A small audio frame classifier, trained from scratch: batches of 192, trained on synthesized solo parts of chorales (CocoChorales).
Rows from block 8, named by matrix and row number. Rows with one number belong to one neuron. Each number is 128 + 32 x the weight over its row's rms, rounded and kept within 0 to 255. All counts start at 0. Numbers have three digits each. After the name is the row's rms in percent of the matrix's.
# fc1: MLP up (model.blocks.8.mlp.fc1.weight, 1024x256), inputs 0-127
# fc2: MLP down (model.blocks.8.mlp.fc2.weight, 256x1024, transposed), outputs 0-127
fc1.268 078:140159159141138071157078112115176143123143141160150108176158098145096168159122130123136186147145110138095118128121082134109111112148114036169087219074126117136129104140145123113129141160159147110169146111140113170135166118161116109095061155061121140157138107118137141161120146133117057108143146111164064195127107168200109152088121139111093113116094151168138123148149173086068161163137
fc2.268 129:082094099091104149093109139150162125104067085142113056074082116085096096098114085083086131099130098100182103107079093104109119103108081096102101110120108076097101074127072118109136099078106138089089153104127105135133096181106130093154143100122095104160114159153094121092104124079111087070118147077094134093133117087089087104104105127108101096096101109095096067120117255104139119113101
fc1.269 108:138114162109145185153210151132185107077131123178150094121147053112102108132091127096136110120192118147119129101137077159149183107144141093181136146171122064165147163178185112162098113165136150184128117132097104142114141179161158139162165167088065102086136082121189104125096190104119134120100174203167122115153115138122178135138166187210132122157173156095151134103155118205069143100105
fc2.269 068:138143160141129096097135093104108084152159255111081118136126074150152072118170139104145150117099123169184130113135124114110152101115140154133145145063095143118156073188132073110084102163130101141113033095089134109129129191120135146093086144092125148111112149104123133163145114146092126116134131128099141130167132134124126146125096144140125123120109117154145052134137227113106111130148
fc1.270 093:199117120191146097114091153196176096149067154119120124110177118169150129142091146157122133170124105128101136141125113094107114089099141131072137148152132158116157116167163174186187107119156148103149127117123190117127183122090111173116136053123175153115168148093201092130126111148142130064139102189146191107145111121129107128162182142127157141139109139163081123109133108201066079095080
fc2.270 087:120098097125084152111142108110155156117113111157083026124081055088126089115103113140099069108085109109098176129061090133072098133133109116100144175131102080082110093113108117131179099107105103118169142104116075098146125127110133127155144075089137068068119129107092073117111160131125095053094155106126111114099173138107098138154080160098116127127097112103127095102100255132031099114147
fc1.271 120:071177165200113098129125129165143118144124116164120139091090140176104141143143113111117124067145086124155146135135120109121188154095116084208129119066114119097099117138160141097161118113150119129135094157185045135070101079164107075166162133160183085185158106085136166143141125126187101150095088139121131149166145160136143121116144133089146070214075115160146144150105114100115154157074
fc2.271 112:141149156153142107140099127161120126160145061120133059173147096133144186136130138145140158181155143145148163143161149146167163138149134133131136129064170130139158155171168099149056169148120159130131092129144130137162135154144124145139138164171176149157152091116161170157099128131162127086170077145110095187031166149140148140121157074137084128174128185144151131158073139117088177160119
fc1.272 094:100131082169162148122186149169196139113142188176203093139185128176170147128131148160157122121170103150071157122161120099126137129103081081144122169110136096147121143152182178104163119114168171152166142156125168086069161096185100112146147101110157156109148153093145127127137157134139081152097156113179049180120097127177132165200139176127174075156127132141169104162131124129082142225096
fc2.272 144:083069095116092150092095131116154118092078099156121053112080129096087102086098119102079090098130094100157120112091135087142133086086076091101079072119112109099076080137115100102103118098085102110076160094122097136154103185099089124156156088128081115144100141147101117102072146105108096063141149093091133085128096088088084104102111109097121091103107121107104078102111247083135126124073
fc1.273 082:105155113112153150097161116177157138124181209159165098108186088149152151165132146102093157106154095151090128113118107142142102176129129070107105202095146093168087147140110176086126133127149144136159145139103123111109168150163096112144130140042133166150107122078133148131139135112107150108103162081120058198095099142161076159156106153145148081151119132119114158149145135155080152160116
fc2.273 125:105075108105106158089102123140152107088090088162093055109084119099097096105132103083094109080152102082172090110067118089139127096110081100107101091137102094119099084149114123085109102113088128104076156089119110127139105177108097118148142092133104095149106137156109100097084155083125106056112136090092138096130100085088101106102111133100109121111112105101099040104109255093145113140090
fc1.274 081:121142132121134133160143113164185190070108182134160132146159123157134153167171170118100129086172122127097129122128110123138144160130070064120129180107110080130093151161189153092155128145139134163145120121115153091109182103198075088174123131063116086128134158107149126133165182129100110106109176100154052173084103151176122167128147141162117085146108129130152096156152142145037163157109
fc2.274 113:104089099107125140077097094142145092110104093143084044094082083102087084111132100124100123095137101114191087091102114092137143100107107102120105101114088084099085089134093106096109103101096141098072135105127082127133099202108108108149158092122101103146104158143103112098082130085103093052125117079095164088130108096095105123117085121108105088106096117103107067085123255090115133154078
fc1.275 097:119126109126170124125117142153150101151096129142172133136141112132132118147118143179113098114144117133110146112114157094115116126125167135101109116135151081125118146123141190151219120085151132159184107126182207149090169074114099183103145123122094200103165130124135084074159081155099143088148114069120164107143112166119071074109128143143182160152109154092091159064196113141076077110108
fc2.275 132:134148140105152130136186133147180160133126078172145086055128062148138106140126107126114161103169171150064114112091136147085133107111131151179157181129091051119117136122076145118147145115185168109204108139168107089121125118148187109205199099116099143130136130094118096109176077091089137141081142105138106083140124127122091166163074147134149160127115097118120067123183208153057089173171
fc1.276 085:134163089122160136164139102186200116131159172191134104133200101129141162176161164123151180178166076111107119134145085139126120160129082097144120149105119090124105172146156125133114152129147123146185106173096134118102141113185118087160122109109123154111145156096172138136109135138122120184128146085141037151135047112206181154143160120111156055172111128102155082167124136117076127158106
fc2.276 124:094098103058107125098123121135165104100084073154116074091103104112087087090112110095095118084143095105161101118087124101137125084093106099102086081134088098098086061128094116112116094084100146126087136113138087138157099172083108087161145074126077102152101126165114106116103126115131112087110140100096135064145107104086070090102088107123117114093099103098093072107124255082152104102095
fc1.277 132:127147093142106132100105147044096177091091140094141132123145169045081172125100151085183115098056120125051164144103134108127113149136127143030142143123128169074075142094179141125167185096182142102121135154157125148083141064136073099085086152107098105173138137129112123126109090168141151124121129076118044119143135141137168157121125149134131105166128120156143139164156108096131111180078
fc2.277 115:167156127130169128117181113148039131154164153051109200142122097168164133163124102154151172146139162168114152099145124157097124132147142176168205195149118143128118144136125096119108136138165138108156125153126155076104155122165140121039066196158137143088148118055147178181158077143133140159090150113122155104128150138121219168173114135159116179120128092122159153134140036166080111108166
fc1.278 085:157141102141130160160103114130189203121165135174170147141206130146111146198208101151122132121162117110087157161105094136107108176144124097133092111070118038178154161140128139077123131154167110179143133094138111121117166130126097205137118123107121165123112117137149151124151121119114137171144149121152080160086076133153110104098178105166142076158099143120150101167139098110081124164117
fc2.278 100:111097123104114155089138102174130130090110094123106126064080090111085073115127094088092138075109146129118095091076118139113127098088086121095120127118087111106117059118059115097147075088128146074105153118125113109129079150106148092128118126143089090117083136139095102101107141103166116122090102086081131071144132093082111122141092135108109118091102075077088087122090255120103113131102
fc1.279 104:103121076070153166102128170138199104069201168189115200177125137123168148156123087161127133100132130153147145068160112146129159121122129135173182109091108127134135153160183109098142144165130121161136089112093092111162131119179131103155133173128074064153099091148209118092135183138094109151114160165188160172135156136097170158123140151119125196135143171184118164081099121146071180100100
fc2.279 078:108114113099113122108116140151175057105087153168121114114118132108079123101128129079094101125131105085128129122100133126148184126127092105104068095119122089111099097130125151135089149098121129121084033114143092149148120057085099112169158078221087131117105058172113098103136134110088103093126152115136118132170091129097075091089129140107170109124102123119108080104134214109096122209106
fc1.280 085:120175077080155114117135130169159136098172185135163080113140123144117167150126139143134128161152088141078122115144096134159139160120098097132083147083143090138104167151124153087147132133178107172171093183082143096136108126147120124159169137091130118155149104133151129134121162160118110185092169117163000195121098151184146147127129132123164102136069133127116091145097137132113135159073
fc2.280 135:095087087086092148109091113140145123087103095138117076086084117088095078102120113090081088089122089098172102113079100107132141100080095096098103098115113101103100099142105112103112099091106112094088146085126099131135094175103093109133115107121096097136088128155090105105091142086116109086106129098106121094145104104088108075092113131092134101106089108092104057088118255092149099140100
fc1.281 094:168166079120065124123159124120138145168103143140126103142173114177100074111098163097189094190126095113133167144121036107145123120143163135179099150128076112177147170078133124179118134150136136188155161182088156206099102138091153081104138134101122148150173101085117126066094165127139120145160151134172115069068143154131141046153122172162097106117201166071147083110150192105093124106124
fc2.281 063:127148109142128182099121150114154039137093082132086053118139156122134108134106126114135104125128142098189109133144103099130223129111163118161094107123144124098119143101113135139119133132168064111131188143081122120217144208127157131148177088085106152147116146146139125084120156087148129042143172122140121113169101137115087085139144091105050096131055147156145081100125255166145138128183
fc1.282 084:126183120138105094155109098152174154143157163186157127140148105145102132194176111128153132109173101098091124112153086112112127172109107104126116168130129089161148145113116148078100159127142118113144112118103118128125146121138130188132122120105124158133102132098158147157136092130139103187076107133161016167106021140154139124110157141135105098121082200128147149184086142116096110192138
fc2.282 146:085092098074092129110108128128162125100080085150128095074084134095084087097129112076067112095114085097161091103088119112129136091088105080110097091137106101114113082114086103102120094097095125115069157098128103141139089154102081085159160096105084087135095131159083119103106132093121116104113126094090138098137121090097086075108104131102107093083093085093105077102093255077173101129086
fc1.283 089:114173053155095134084150090145157113141108163152155116146152148143144160157090181136075147132146096129081132140117072173131150131158169104106099136078128113123139122125157116150167131171146175140188138128083135147098158137143120109135123132129127173175150140126126078124162169233129085169195135130204074142069070146151140074164156114115161067190131176157083104126130112142024128158152
fc2.283 100:108114085096096140104094133149171070105099114153118069075113128091105101088090113080094084102097106106189106123110085109140140093095122089133075083129119102096136106075096125111100109094104113098113174098093098148193110190100103099160155074088091103134091153183093085092119177105137125086103162104101104085149135095096069083086106123101091120109090106104110077089131255107132116098135
fc1.284 112:112150180111072113119132151097172167066057184136098146091120099185137081163161112042105077089091145131156109113049129199139107114140123086129189131074168062150124081070160123105144198136194119102147126221151128126102112101116131111139132124082160121114122049125116155162160158110062135136143092128129147080094152204109148138100157117119142131176124145126154137121144171103087152133136
fc2.284 079:128124086180113134137101195136133172118094102127172113165147178119162141112076158127096127160118113135174163205129167116170078149126166086144136110142170195190101140175162148143166143144145166150074181124119112155150155159128117120137118108122143137158143145163146142151092135153173150071191136164145187182125128159159143106109102123128116080182138166170152172113144146128132192079103
fc1.285 083:134154147097095128091122134157154121137114146184097071147184123169149120122174121160170128129135128127104165098081134091180128145121096076116133181076144117126111174167155111043149152131163148162184164137096078154137139107137159176100104059105129151211109133111116144115125127140117043130034107143171049114104159105155120106154124131158125090105142164083120107127117127138117169094081
fc2.285 113:091081108101077116119115139122156145088080093135148091089092133093108096095151117091077081100097081088174113134070103126127135103093084081068089088125131138113098089122100132136122111081073137110110166091133087149146105170093100107143157085087098076151090156157087103091082139079110118102122108114083137117118113095099084088090108104094091091103092126085112108116105244092189125100106
fc1.286 100:131155134083115156194151117151170140098090171124228162130145177153118203138123085110088123106134184156096120139106124154200117173142141083094116155102176072139097130140108110074148114106145117163175106135114108089064155118104080107166135114133097138093084152140123138124140140125110122134102174108126164146116171170145156185139190161164154089146156142166155132137103104112107149126110
fc2.286 091:075074102102089167135078116105146092101073109138123092106092118103103114093166108102092104108106112081163094101113094100127088089108087100109085092083104107135087113177088119084143096106088103100097111115157106135124099189091099111166110102105095108134108167149083116087103135115105088101118168112091151101086166115108096108084122156094117106080106115093095061126108216099186105073105
fc1.287 086:088122118147147131132096136142216136095152143173175092112167147134158107138180105162118127124163111132069158134144111118119149113073116113183113137138149089142146114140171111109141112125150128127133120143086132116115151055181114175217148115119117163116122120071198159118136120175118091130096125092137024220115055139191119119145115135117120057185093107135107175199135116111102133244159
fc2.287 174:068092109099077142103085124123149124082082083149123055106094138090076099093117128093089090092117083081144081115095101084129134100089098078084084077124119121108107103124121118114103096103078104113080155087111086146138087181083082114150147094105108089144087148156101094093081139093110107085136139113105129113117111100101089083099117120096103087107106114109096068090099241077146122131081
fc1.288 138:141122070140118139110125128061104168105098143119133151117139185048089168134093106091193123093074132125054135140119106109138102127092108157044133137099143162074107150083161119155151175086183172095135163150183115164061157042147088091059088121128089105142116134122140133141107085173140154151119148096120038115159137137153142151118125141142162105163118073162089154150154078097138125184100
fc2.288 112:159155134133163131133160111137033116154162130033112202150154098161156145165133127157144178155137166167109149118148122142089132116147146171161220179144124127129140134134126107139109136149158136123179137148135157084087149115173137135030062220147130153079159128043154180186160074142129135149108139116116161123126148134129224164178113133145125177122145123128165146133118036160084121127154
fc1.289 113:089156108147107149095078137074100173090102102119150103112109107058133134129112149127110100126075128148000156143097141136111115084132125164048128167169138172093130099073166168092139187126147161133116121138186157115051172090119108141119113146129088098181128105158136104141159068164192164138083132065107073131139117125135163130166112139133140139144124130162100153127163055060147105152069
fc2.289 113:149155144110159125115155093142030121148153158031104225126135083168155136168126123139141172142139143170128135090150106126073148122137129160156213169136094129115111127128108081107128136126167145102172111142135143061074130104156156120025068217155118142082143137042136173191161057139136146159100138109113173111123126112120219154182094135152132171103121121118144189113114057155083090105154
fc1.290 088:198122121136148095143093089121174075125137200136147131111176084175154132099135100121079108126117119071138093142141201126113081162122094147157158119130092139044090120138096109144138138114121130128136093151135162087088164117129097137110070153097124114133152134110099105147162114095119065201117158096117116163167111085098077126176134155106129132170112091091150062145133178099141122148168
fc2.290 053:136105186115109088134150129154175175126137119140161068117113157101118092109136161103114105115154118133044126151131114134129079109140125140108122122155182138128220118135123168187088110092170147131138052091127104168150135131122192149148193099136099102162128145158100114076124147175159092131140116137122151173164110144107139124144138151138083118134129148153103154174110175142100149015117
fc1.291 096:092173090133174112146093145147147146128128125143173118076168063154085151169092134085106140084131136158096190155115108172124150129107142097130132181071118092134171123159123129094139168140167109169125098188122110123106165144133156098160176119147144095098113152088116150134098129132139106211152147120180109180093095134168112110109218148199179022227132156096153136134131136138103156161102
fc2.291 074:140113141093130108096136166138158099089110074158113070117130138135120139146155161122118110108148105116188106131141124093145101139137170111140117104008143091143066132176130127113103129102107157143092075127151144133163105173114093160162116102156100143204126121164121115122115118098129124075174058148099078095106193123090094118115123126137075120116146169125124055094118228138120099161094
fc1.292 083:092140100154139130121158146199165149098143166191156095137133116160125160105163125134135168087156125130089127141145128124170155117100067112157149159077139105103102122149158158101131145102184157139164074164171152105073129096205152100181205107065127130141100096071146120117104126158111099154078115106175000195104156121163163170144111148171154089173095096121117119185153142105103123162110
fc2.292 125:079111090091094126108102135125110121111075064101111086106088130103096092097123127108073100102120070096167104135093106090126131089090077089093116092162120131128096084133117110124084121081084116123099155082115072132149107188105095124115125129114112107140107129134078134139081117079119122093147131103109145112127117100096132089104124126091123096104101138104107055085118255088143137115073
fc1.293 104:076149143122205094145071118139155158153116120142129135126122124139070145134115130105158139149173133170167180112090154139138079091111129153087057096092151095140194152091156081111102152168151184092122132170075123173117152151172095098084135111147133142161086155128150142153157174165105133138167153166154125154097111124167104073086121064112105073116174146124139082138107155130120135167098
fc2.293 065:105100123104110077109115120133111159120089051121109100106104124096097112128234127116109137131146103124144127116144114114130181097114098116113127110102143136113135108086118117121065123104113151095110115133041094108059113103129104098118087136151135096117123180128127129127125067110144103145123075110138142110172059110142124110128124017116122119100101113116128054138110241115093113231118
fc1.294 095:158117099108100157180154122142167146084174181190134148152183092128123130195160151140103128128197096141101158156121168162103125183140182153056112107134137105186154124148148176093148161108136135153144078111051126136076142157138135093196159112146144169122157106102162084169142116093152119131109130158149105167099072099140150089140150129191171100091089156118165135111097084157105108144109
fc2.294 086:105126069055128078138154149174194141099113125165142097067123130151136086104075142123108139074101083103057077079091129098118131099106089109115109121148088088132101101112104130124157100098130167113150152113087097115080085125110088094174229083148082086145066090145101093122128104131146144111071108125112107105162119106094082107110114127132183152124166061095108113129148205111089094134145
fc1.295 108:061168141129126167184115133119180130073143157110202114066178030102089097130145113135086104129141100172155169151093138104160161106149111144113108131159175060091127109153127125101149144146162141087134139172142117076077150095103138167128125094113122137117183120141140107118134153112113134144094122087180155091117099107082088076132117177191133097142150132135155099201136188153140150139086
fc2.295 079:106127111096109196138117157129194073108117165191184060100120143103083119101224159108116073100126115082170119155104133107157153122119118096100064088160155146108098112177139165134097124113098138141103144099214103196156116077107114122197149082123104129176090038194107109115126169124174135113156113157143118149085127129107073087076133090124111098146127123145096118133098173111194150200115
fc1.296 110:133115107147145121126101142115120121105113175113137117170119121140168130153095140159138086130135131172124144114160126118134106121090124111090134129132184063165179125109135135121156126105121120116173108108088138091091152075114105149106117140152122134092171192111194202073100128148129089097173150134121101124129129118188149142155153134125132152126117117064155150163096166144103159164098
fc2.296 077:157158103118156148115117077086131092125109142152120033120130113133129137133031110135140144137114136095088118116151124057110049065135084142125109114137121098133148115127086109086133096108117137097102148098001066136162154113129099114143158119166090125110143169116134133101106136132150088005125188127117117097131190093106091152128087079126129144109118099148097068124113247126095125135126
fc1.297 108:133128046146075115111110152093145158107132123108150172141166195070137166111140084119122140121093105146051152137138155122129117119134089174055151156116141179083077125098134108152143164095176111155130151144200097168025172050142057096083126169133113095163132173126142166107088072162156184146109139089121100050155071124127123157128133136131143109186152106137078164121120075079164110171050
fc2.297 098:139151131148146130126152106113030093144160122025108170154150057158156140162141102149143160162144169145112164132172127139083145115147145144168210195140113126144123152131140102109122131130147125116179117119148154084101140114162147141024051221154147154093169110028145159185135060122145115146096151114126150128120132140118228162173101133131119152125147152118137164136131082143090111129167
fc1.298 158:094136103142123115109096121043126155121117156117127148114133183053085162138103133094142126082069127137047152149113138129143115139129116173045132156114133186095091147086135135142145200084177137104138125145181106147037173037131051114070098143136102077148143107108130119138107093134176155143112134108106066117157147128150157146111108164145132119177122091176116166152156063093148096183097
fc2.298 132:163154138134166123128172116143042115157164135043115202155154088172164149169127124154159176156140165164114152120153136139090133131147161169167204184137114138134138143131140096137122136143158145125175130147139150088091149111176147145048068215153141157097153126054153179185147071150147145157116140124122164135123145143134212171172115124160123174124128133130162174142120042164086118119155
fc1.299 084:120155119166153102096122137135206168116159150132228134124164119197158122155133116149092106079159087178070140119158133141178142139140145087113138161099136078140101129167195146070155122128158151132165137103113135104095141076183104142200131148089109111162139117114161125155141103129111078108139187100122060178130089141201122122142141136134155105100120093124148119130141119136111189163099
fc2.299 128:110084107106105134099081124121171109100102098166106062085090114103109097096118111113098109089127114085148112103071123092143139088085107098107081086101118108114089093157085116093100100090090122094095141097124107138140096190107102113164147081137094085145083139165115097092095162099097111067111111103111136084126095102073073112102107095099101103123087102094099068094096249092149115147106
fc1.300 084:092110115130158095131111147137199145113178170208163097128203151144109105133175120147161149082192107172044207128162144079146165149095088094166097194093129093170133137165179164081134131148159151130156124141145164076079160115142092164167129110116144161111137150134158146110121125145147110112101152106186052144145122128149134156128122154132126059156109151137175083158144101135091132192094
fc2.300 114:100080099115087147103097108125168114114064083146098033104084130095106113094110111107106094110123084099159115125092116070140136102106087097108078070140138107102101071121107102098114109102091127123085161099123075169146100186107088124175141088099099093159100148146104103088078147120129087068127126103085114119134100107112074104094116121093099091109105100107099051097089255097144131111092
fc1.301 099:125133153116162181109125065164213149137152167161190129108173081092116146143125150121125145211172089176059125115144100107109130140140163104159147147085129028145099155180097122098101126190154109172126123123079146109096137207162141150129106119098136115146126113125115114159102187188149116123102148119151099156142127155122126128145197122169157129133133094126087145132118079163058118137113
fc2.301 124:094098097100095175108086126136147113103103090135137088096103132084085103092076122104097091109125079082210093115097113108133158118101119081079090072115117099098105097128111117107112120108099111103053158094128074144163094193090104101148127078109100097123108152135107098092097140073124114098118107114111102097164099100108079082073097132092114074109114102092089060110128255098137122119085
fc1.302 101:102108116162111088154061162164118058118139141138123058171151143144166109133155162203182140186153135160073194090177125109122099066103082123125132084085159123158170136158079128133113120104118065140102159109111192151119068117140158163092159145119186175151142146155178185124106124126169084110131068190191113189151130155190109116115163112149135151121115116165164177082133136183121107118085
fc2.302 099:105109094122124164087099115085131123079088103140091091109093099098084115096103119121104101092065086072107072101111078046097122106102100081084121076127118134092098086099085104091132084093099093125065151044102095130149087134090079135140124105148098103130083136114096094118068136142082124105126175125132100108175166105077095109102101132079109087128139127100054073115099194086076102110080
fc1.303 100:162151127165130117105064150121120184136100154157139119156158111134130119130138151177146107122154108163104149112175116079088122128075108122141111167105195097151139184186170142083142132163141107156162138102115155110155155102141112180114190169144172116173183129118193116069129136152139135119067129118143075196148135144119127079152163152118109161091078139129170134111096121144106147140103
fc2.303 102:116110102107105147099088096119157115100086106168130048111095121090098110105077105103112095101115092090158099108094129097144074105105087089105064085088120117117115112126106082073135102108097129102073153109081089138171097127093106102160167074161097103124081126165120095100084142128102078052134161118127098111136125089116076096089103112103113084121093129118093100121082255077152127163107
fc1.304 112:092146152104144100123107100133134089102134129147113081130114095137082132145094098112141096159125119086205151132160113111154096098143057111175127122170137072127110162071123102152098181142132132168166114149131138081141129113121155130108116071168092122109129146087085139148135150124110147120177163140184121070133115130138139170100097125102138093168139097094089078134174255133057146162169
fc2.304 089:140149169129150138190150182176115170150135198125157147153139136163137133146112159141143150146130126136116143169129133150171090166156144159143133129136155161156147120171160129168182138143169167148116162161100139129084160132133134124110115147083145162148164124148153153179147142147115137117169094157117188119119170159146154125128148114164168130123159143158155178169147075148171164121135
fc1.305 099:135143067133109122127165142149187132146157124155158139132185070171097102158142139094131107148146128114128177184114084090109111169128107152135074125138082110137114185066155083114173145129144175176137124153099162167143119164184121106102147110122063136114146126082213154071092165122150122106169134109141133143136151196115084091193157203156084116116090139089160133161101114150066130116092
fc2.305 089:112107126062126214116080114133159130095108071150142100097105126102084109095135114094090107088173079114147094107103089081137134100100092098110095101100109089092115086100106096115121097092120115101090184101103104131136109191098101100141151086081092113149097129153099110112105138122101115077118134116103096105165134111108082084099128174114053099091103094100098071116112208098115098125110
fc1.306 157:095140086141117118104108140022117146099108132116136158110136169056087164129102144096162122094076122125042166130099141117151120138140114176040132151132138184092097145083162144126147186090174138106132132154189114152028172044121046108076099144128106096154141136122123114118112081156163154148106147097117052122137125149137151151113116155148140111165116105173133156169159071084143101184086
fc2.306 127:171156138130160133130174116142033114156158133048109201150144081161156144161129116144156182151144169167106150119153134140085136126154162165167207187145105140131132139126134096133119142134167147123172126152139147082094149111159144134038066217158140155087152122051147175184152074148146145150105140115114165120126144144127218164168111131157119175119129126123164174132128038156086112119162
fc1.307 088:127117149104160138155098103154181127127147141149195114160148121150127153139139091148133123144153138152079148153141147166137130142103075121139102161083149073155124149166169167091146149129099114171130099084089189089160143138133145175173083105102134140129114082100190079140124184114148124133066152079123023190089100134115140159184158151181165112152112153117121129145099122125094120171034
fc2.307 118:092093095080089143106100122130145116103092102132106073087083132119067097093119121105104097101117087092181086112094107097139132079084121081110092083137099129096107082131104105097123100092098132116084145105126084147142091177090095098142129090125086112145087154147089106099096139105129122079127153098072154090134110090101104080079094120096102089086111113092082072100108255082134127125086
fc1.308 094:096142114105101122121111167184163135110177169177181127146184111171113176154147167122117137090145123132070161124149101098141147156106126076139125158069108131140127155149179153021171166120163161168133155157097162089083142128163119142187199169094127175099134147108154125098141165114111102179095169085151051191116123135177126137147150156135141088128110118134137122159157097160087151164128
fc2.308 101:104091099107066144118133116141155097066101104158129032098123121092111106108117109072088065093109091082132099103110085118156130089093123093106099107112115061097092096122109124128112122106128121111093136094125097138122104183090104104154149068107104112128100136171113102091099142105143118067073126083112102094131132113104082082112135121091117121102123104084128075096128255130104104143071
fc1.309 094:110115086125154114093138157166191166122143177135138140154178116211117141193153181098111130102162119112105179115140101103074114179117079155130130133172115099118181156103182117089172156145157178165170113133113176121142112152199119123154144136094069143134137095060195143105149135103136149118105119057157079184121098155140126124160123158160104095114100142114157171155098107141076145154063
fc2.309 131:083089118087094151099094121140135109089096105135100086092099101107081097097113108104087116103142095106141114093086098086115120077097055108102121076102088099106102067127075099087134113107104108095069155095103086128145120181119115080135138122093109080113092131134096119115080127098101097085114132092072150080141117089108097101094112145103103105107102089097104074103106255082132106144104
fc1.310 108:201196177091121102152121123130167178119079138145165102143112095081099118171159118076083093113160098209104115110142186149105114092098120161114108131128149118091224039129125184120135106085122134156157123110143147140149207120112093161188167128153119184136146135126164125149121167086151126136099097097154151138151118066129089142216175129099152162107156115144165107165178111138123152109118
fc2.310 059:120118106145140037122119151211096080126133194102143167143125140154108121125223140094117118147128115141177134134146142103151022118137108124142148097132124051157152122139145098145175147147115080156128092138135152146052136111113134100095164150095140168136140122099127138159144144122175085174146051144119111120167175156110151124102152143124117135114106140141108110101137213128131147106114
fc1.311 102:075095148091136150104146136172172157099126180136148118096213102117137163173096181100153167131155057202107120109130152114124143111122119098091141120083125078114134129161152158080134176130177187153091147134120160098142103166187135124137116139159099136138148129110125161139140190141115152156098100158145108092172153112107133133150155092144132148148180113115072082096170118171058157154141
fc2.311 075:101101107096105199100126152111166111106075135172121116089100112103092085114030111110094112111127127104203093119089124094177090093085087107115090085102110094128111112148104122091116131087128144131100136119135086135130108163107112133169134075100134125145103158161116098101091161143135095096115123104108111114183120108093071120084101123109144112109103126118122086097089224091152147046097
fc1.312 099:152183059123163124145179136154176149132187136234170148083207141131143133162117124161127142095172077137086131076143113128155175153113158086159143145124140102164159165142140115091158168144159158172167115129109105146118149114229135102141149145080133148144090112162201118120156153141124140140139161145189061211124053162154132148095139112128144152143109177154129122126102131152066166138117
fc2.312 128:106092088096102143088097112153159091092100081145102100086078124093086091091120110090078110080132103095180094100080114078122137099098090106115085103138092087101097083109098126104099079088106109100090154088156103138139109149098104112155134090136094083136096151157089094100100120106143107102111133097104143079143091093087084107102088132104106103093102091086099063097107255089139109127122
fc1.313 104:096106162144142139132119153143149120141125143132163175093117128180144091139141088171124090068136106114145153116130172131139112147133200099164157095104134080146091150132180172164212140085139145156138083137217137142037125071151068176104113123169134115134162149121130110088185074155158144084127105066125182130184097196093074119113142121144167125133119149116111156095142109103083116155077
fc2.313 118:151147140132157137128184124135151177152142062157126098093121059154145124147158108127133167114204164170072141120114135151084144140134127164169173210105102058108116163166101137134111145131175154107207085151175141090157122099156187119184181132139114148121136108073133106123166068113082156160078125112132080122088147120130116174158067147141144162126124112124133078121165152163025108208188
fc1.314 083:112157121110155131134127125135155122105145139197122089092144146165121144135119162139099141068139117122100161092167136143130132155118124085103098166066091101153114133123213141089173142109167175126102116125116161105123119113213080133163152131098159118086131149079197086133134125121147070110076167102116069163086106150150103115154098115138176090174067124115148149161127111141143169221144
fc2.314 110:095081113099089120103101129145153117104103111147112039100098117114093083115124119106089098105142115115170113109094092100139127100097102108100094094110138100101087094156107113102090092124099124110088120086118081148141113210121113112161179083104112107154105142148113119111084147109091100055123112109098121093111101096104078111085112118110099099135093113102102044101122255110114122142100
fc1.315 123:107141017105132129093137111127066132101094154141125108141133189082136136128152160087148153077067092116118163167166153109094063126140061163078140112150104140062100187155111081131108119077188117153087128120155116120131068099143075096146095086103132150147134183137112149163121152135181097128097117077168097105148154106120111154161086127104130094131143111106156129145153182105171151149102
fc2.315 098:121145158169144106172151194133103071157117157104161155158156194138144145150141170144126108137160150137093166204123151138151119156150129124151134119122182174169130142081148149154083187135151126188129140143124144146135182087177151168102104161193156163139165101118144156150145102131153177116185124181129160148128148163134157145144145141160099125173116189175156168134165025114140194096162
fc1.316 086:151162122185140114129150164111151168166158103127129106155156087160075113191147142141145120128156080175118140142108084135109148139164134035143098159117143115145146097158163167105162082149134121096118144133043136133130154118151103165156115132145139136103111157102163163116136104145090090116102115104153021176086136114167129107133135127126115109124156155148165083177098179082085095147125
fc2.316 167:092090119073106142101126136127194137077113129176121122082068090124114053084111095069087114076156115109135103093073118118143122108089128116111081121134104074085129064109079139103141088086116139108108144107125115132150085139070111075179145075123083104131109147172091102103113153129110088111082140078083114059144126130094070125140096130102155138082093077086098099115112200108119121131106
fc1.317 106:109171160091152099083110225114166146157114113165134136115120139151133108158145156175139124113153087170153178105116144082113132114110121065161099150056158124175171152121212138072179095126168154114139112145153129123074129085140090197168165130182191128145120187156158126101186117127134112106158076129137144103161094169157071084107149093099163109179128150169125126140115096136116142160106
fc2.317 077:136121094132123164149130137158157144138116044161111029085112086114105129109163109150111150107149151144151125121112125124100212124113098135137132173131105081115105116156132150113038148143144143101149072146217097126145111113155171114184191118149131116126095152103107103097106059111108156130115165133143092131083118092138098140124071092172056093155095113128097118097119158142058129204153
fc1.318 101:198160139151118103151129085153173122120130136100129086106165120159153182153144136095104140092124195136140093129142170132099085117108162105092132122060107100189104108121135121115118171154102149114141102120147180108097178153120055070183158149103187128141118113066177110117151151146128111101077175107139058199112093136106137125134162124198160119189112165136138123097110133124104127161154
fc2.318 064:157091151098163097139159072158137103116139097133080091129111050140132080157214095125152160110148143168164087130141103089070124088104129135101136172153083083126134080126084110071121096115166124110140136093158141115194153122127155141109072119107083138104133080099128159150134083107102104143091161133127104115081117139097112133138107084112133174110073115118123061099137255133140118218139
fc1.319 087:137164128129095097061118101171165162174118128170110130154179100175111139179143150176139109100159078142051188122106169115129140173121149102138108132076172077162137111129135130073125141147142133164201116169115106136121161119104110133077160115119111139200150087128145127174122157155088087165098152107205079155123110141116192119166128118143129085150073173172127083132133163173061146159143
fc2.319 096:107086120061090115098123114187135125110103098143110128111119074132100046094145098087080108099089089108235074108068115124113183119085119130118112103150085120108109101102086119128147090093128129085116178100125104122140085158091116091127129114110080100114109175147074109102088123090109118083096117099100143072096083097104104098107118108106133108065101127073113075079115255078157112105096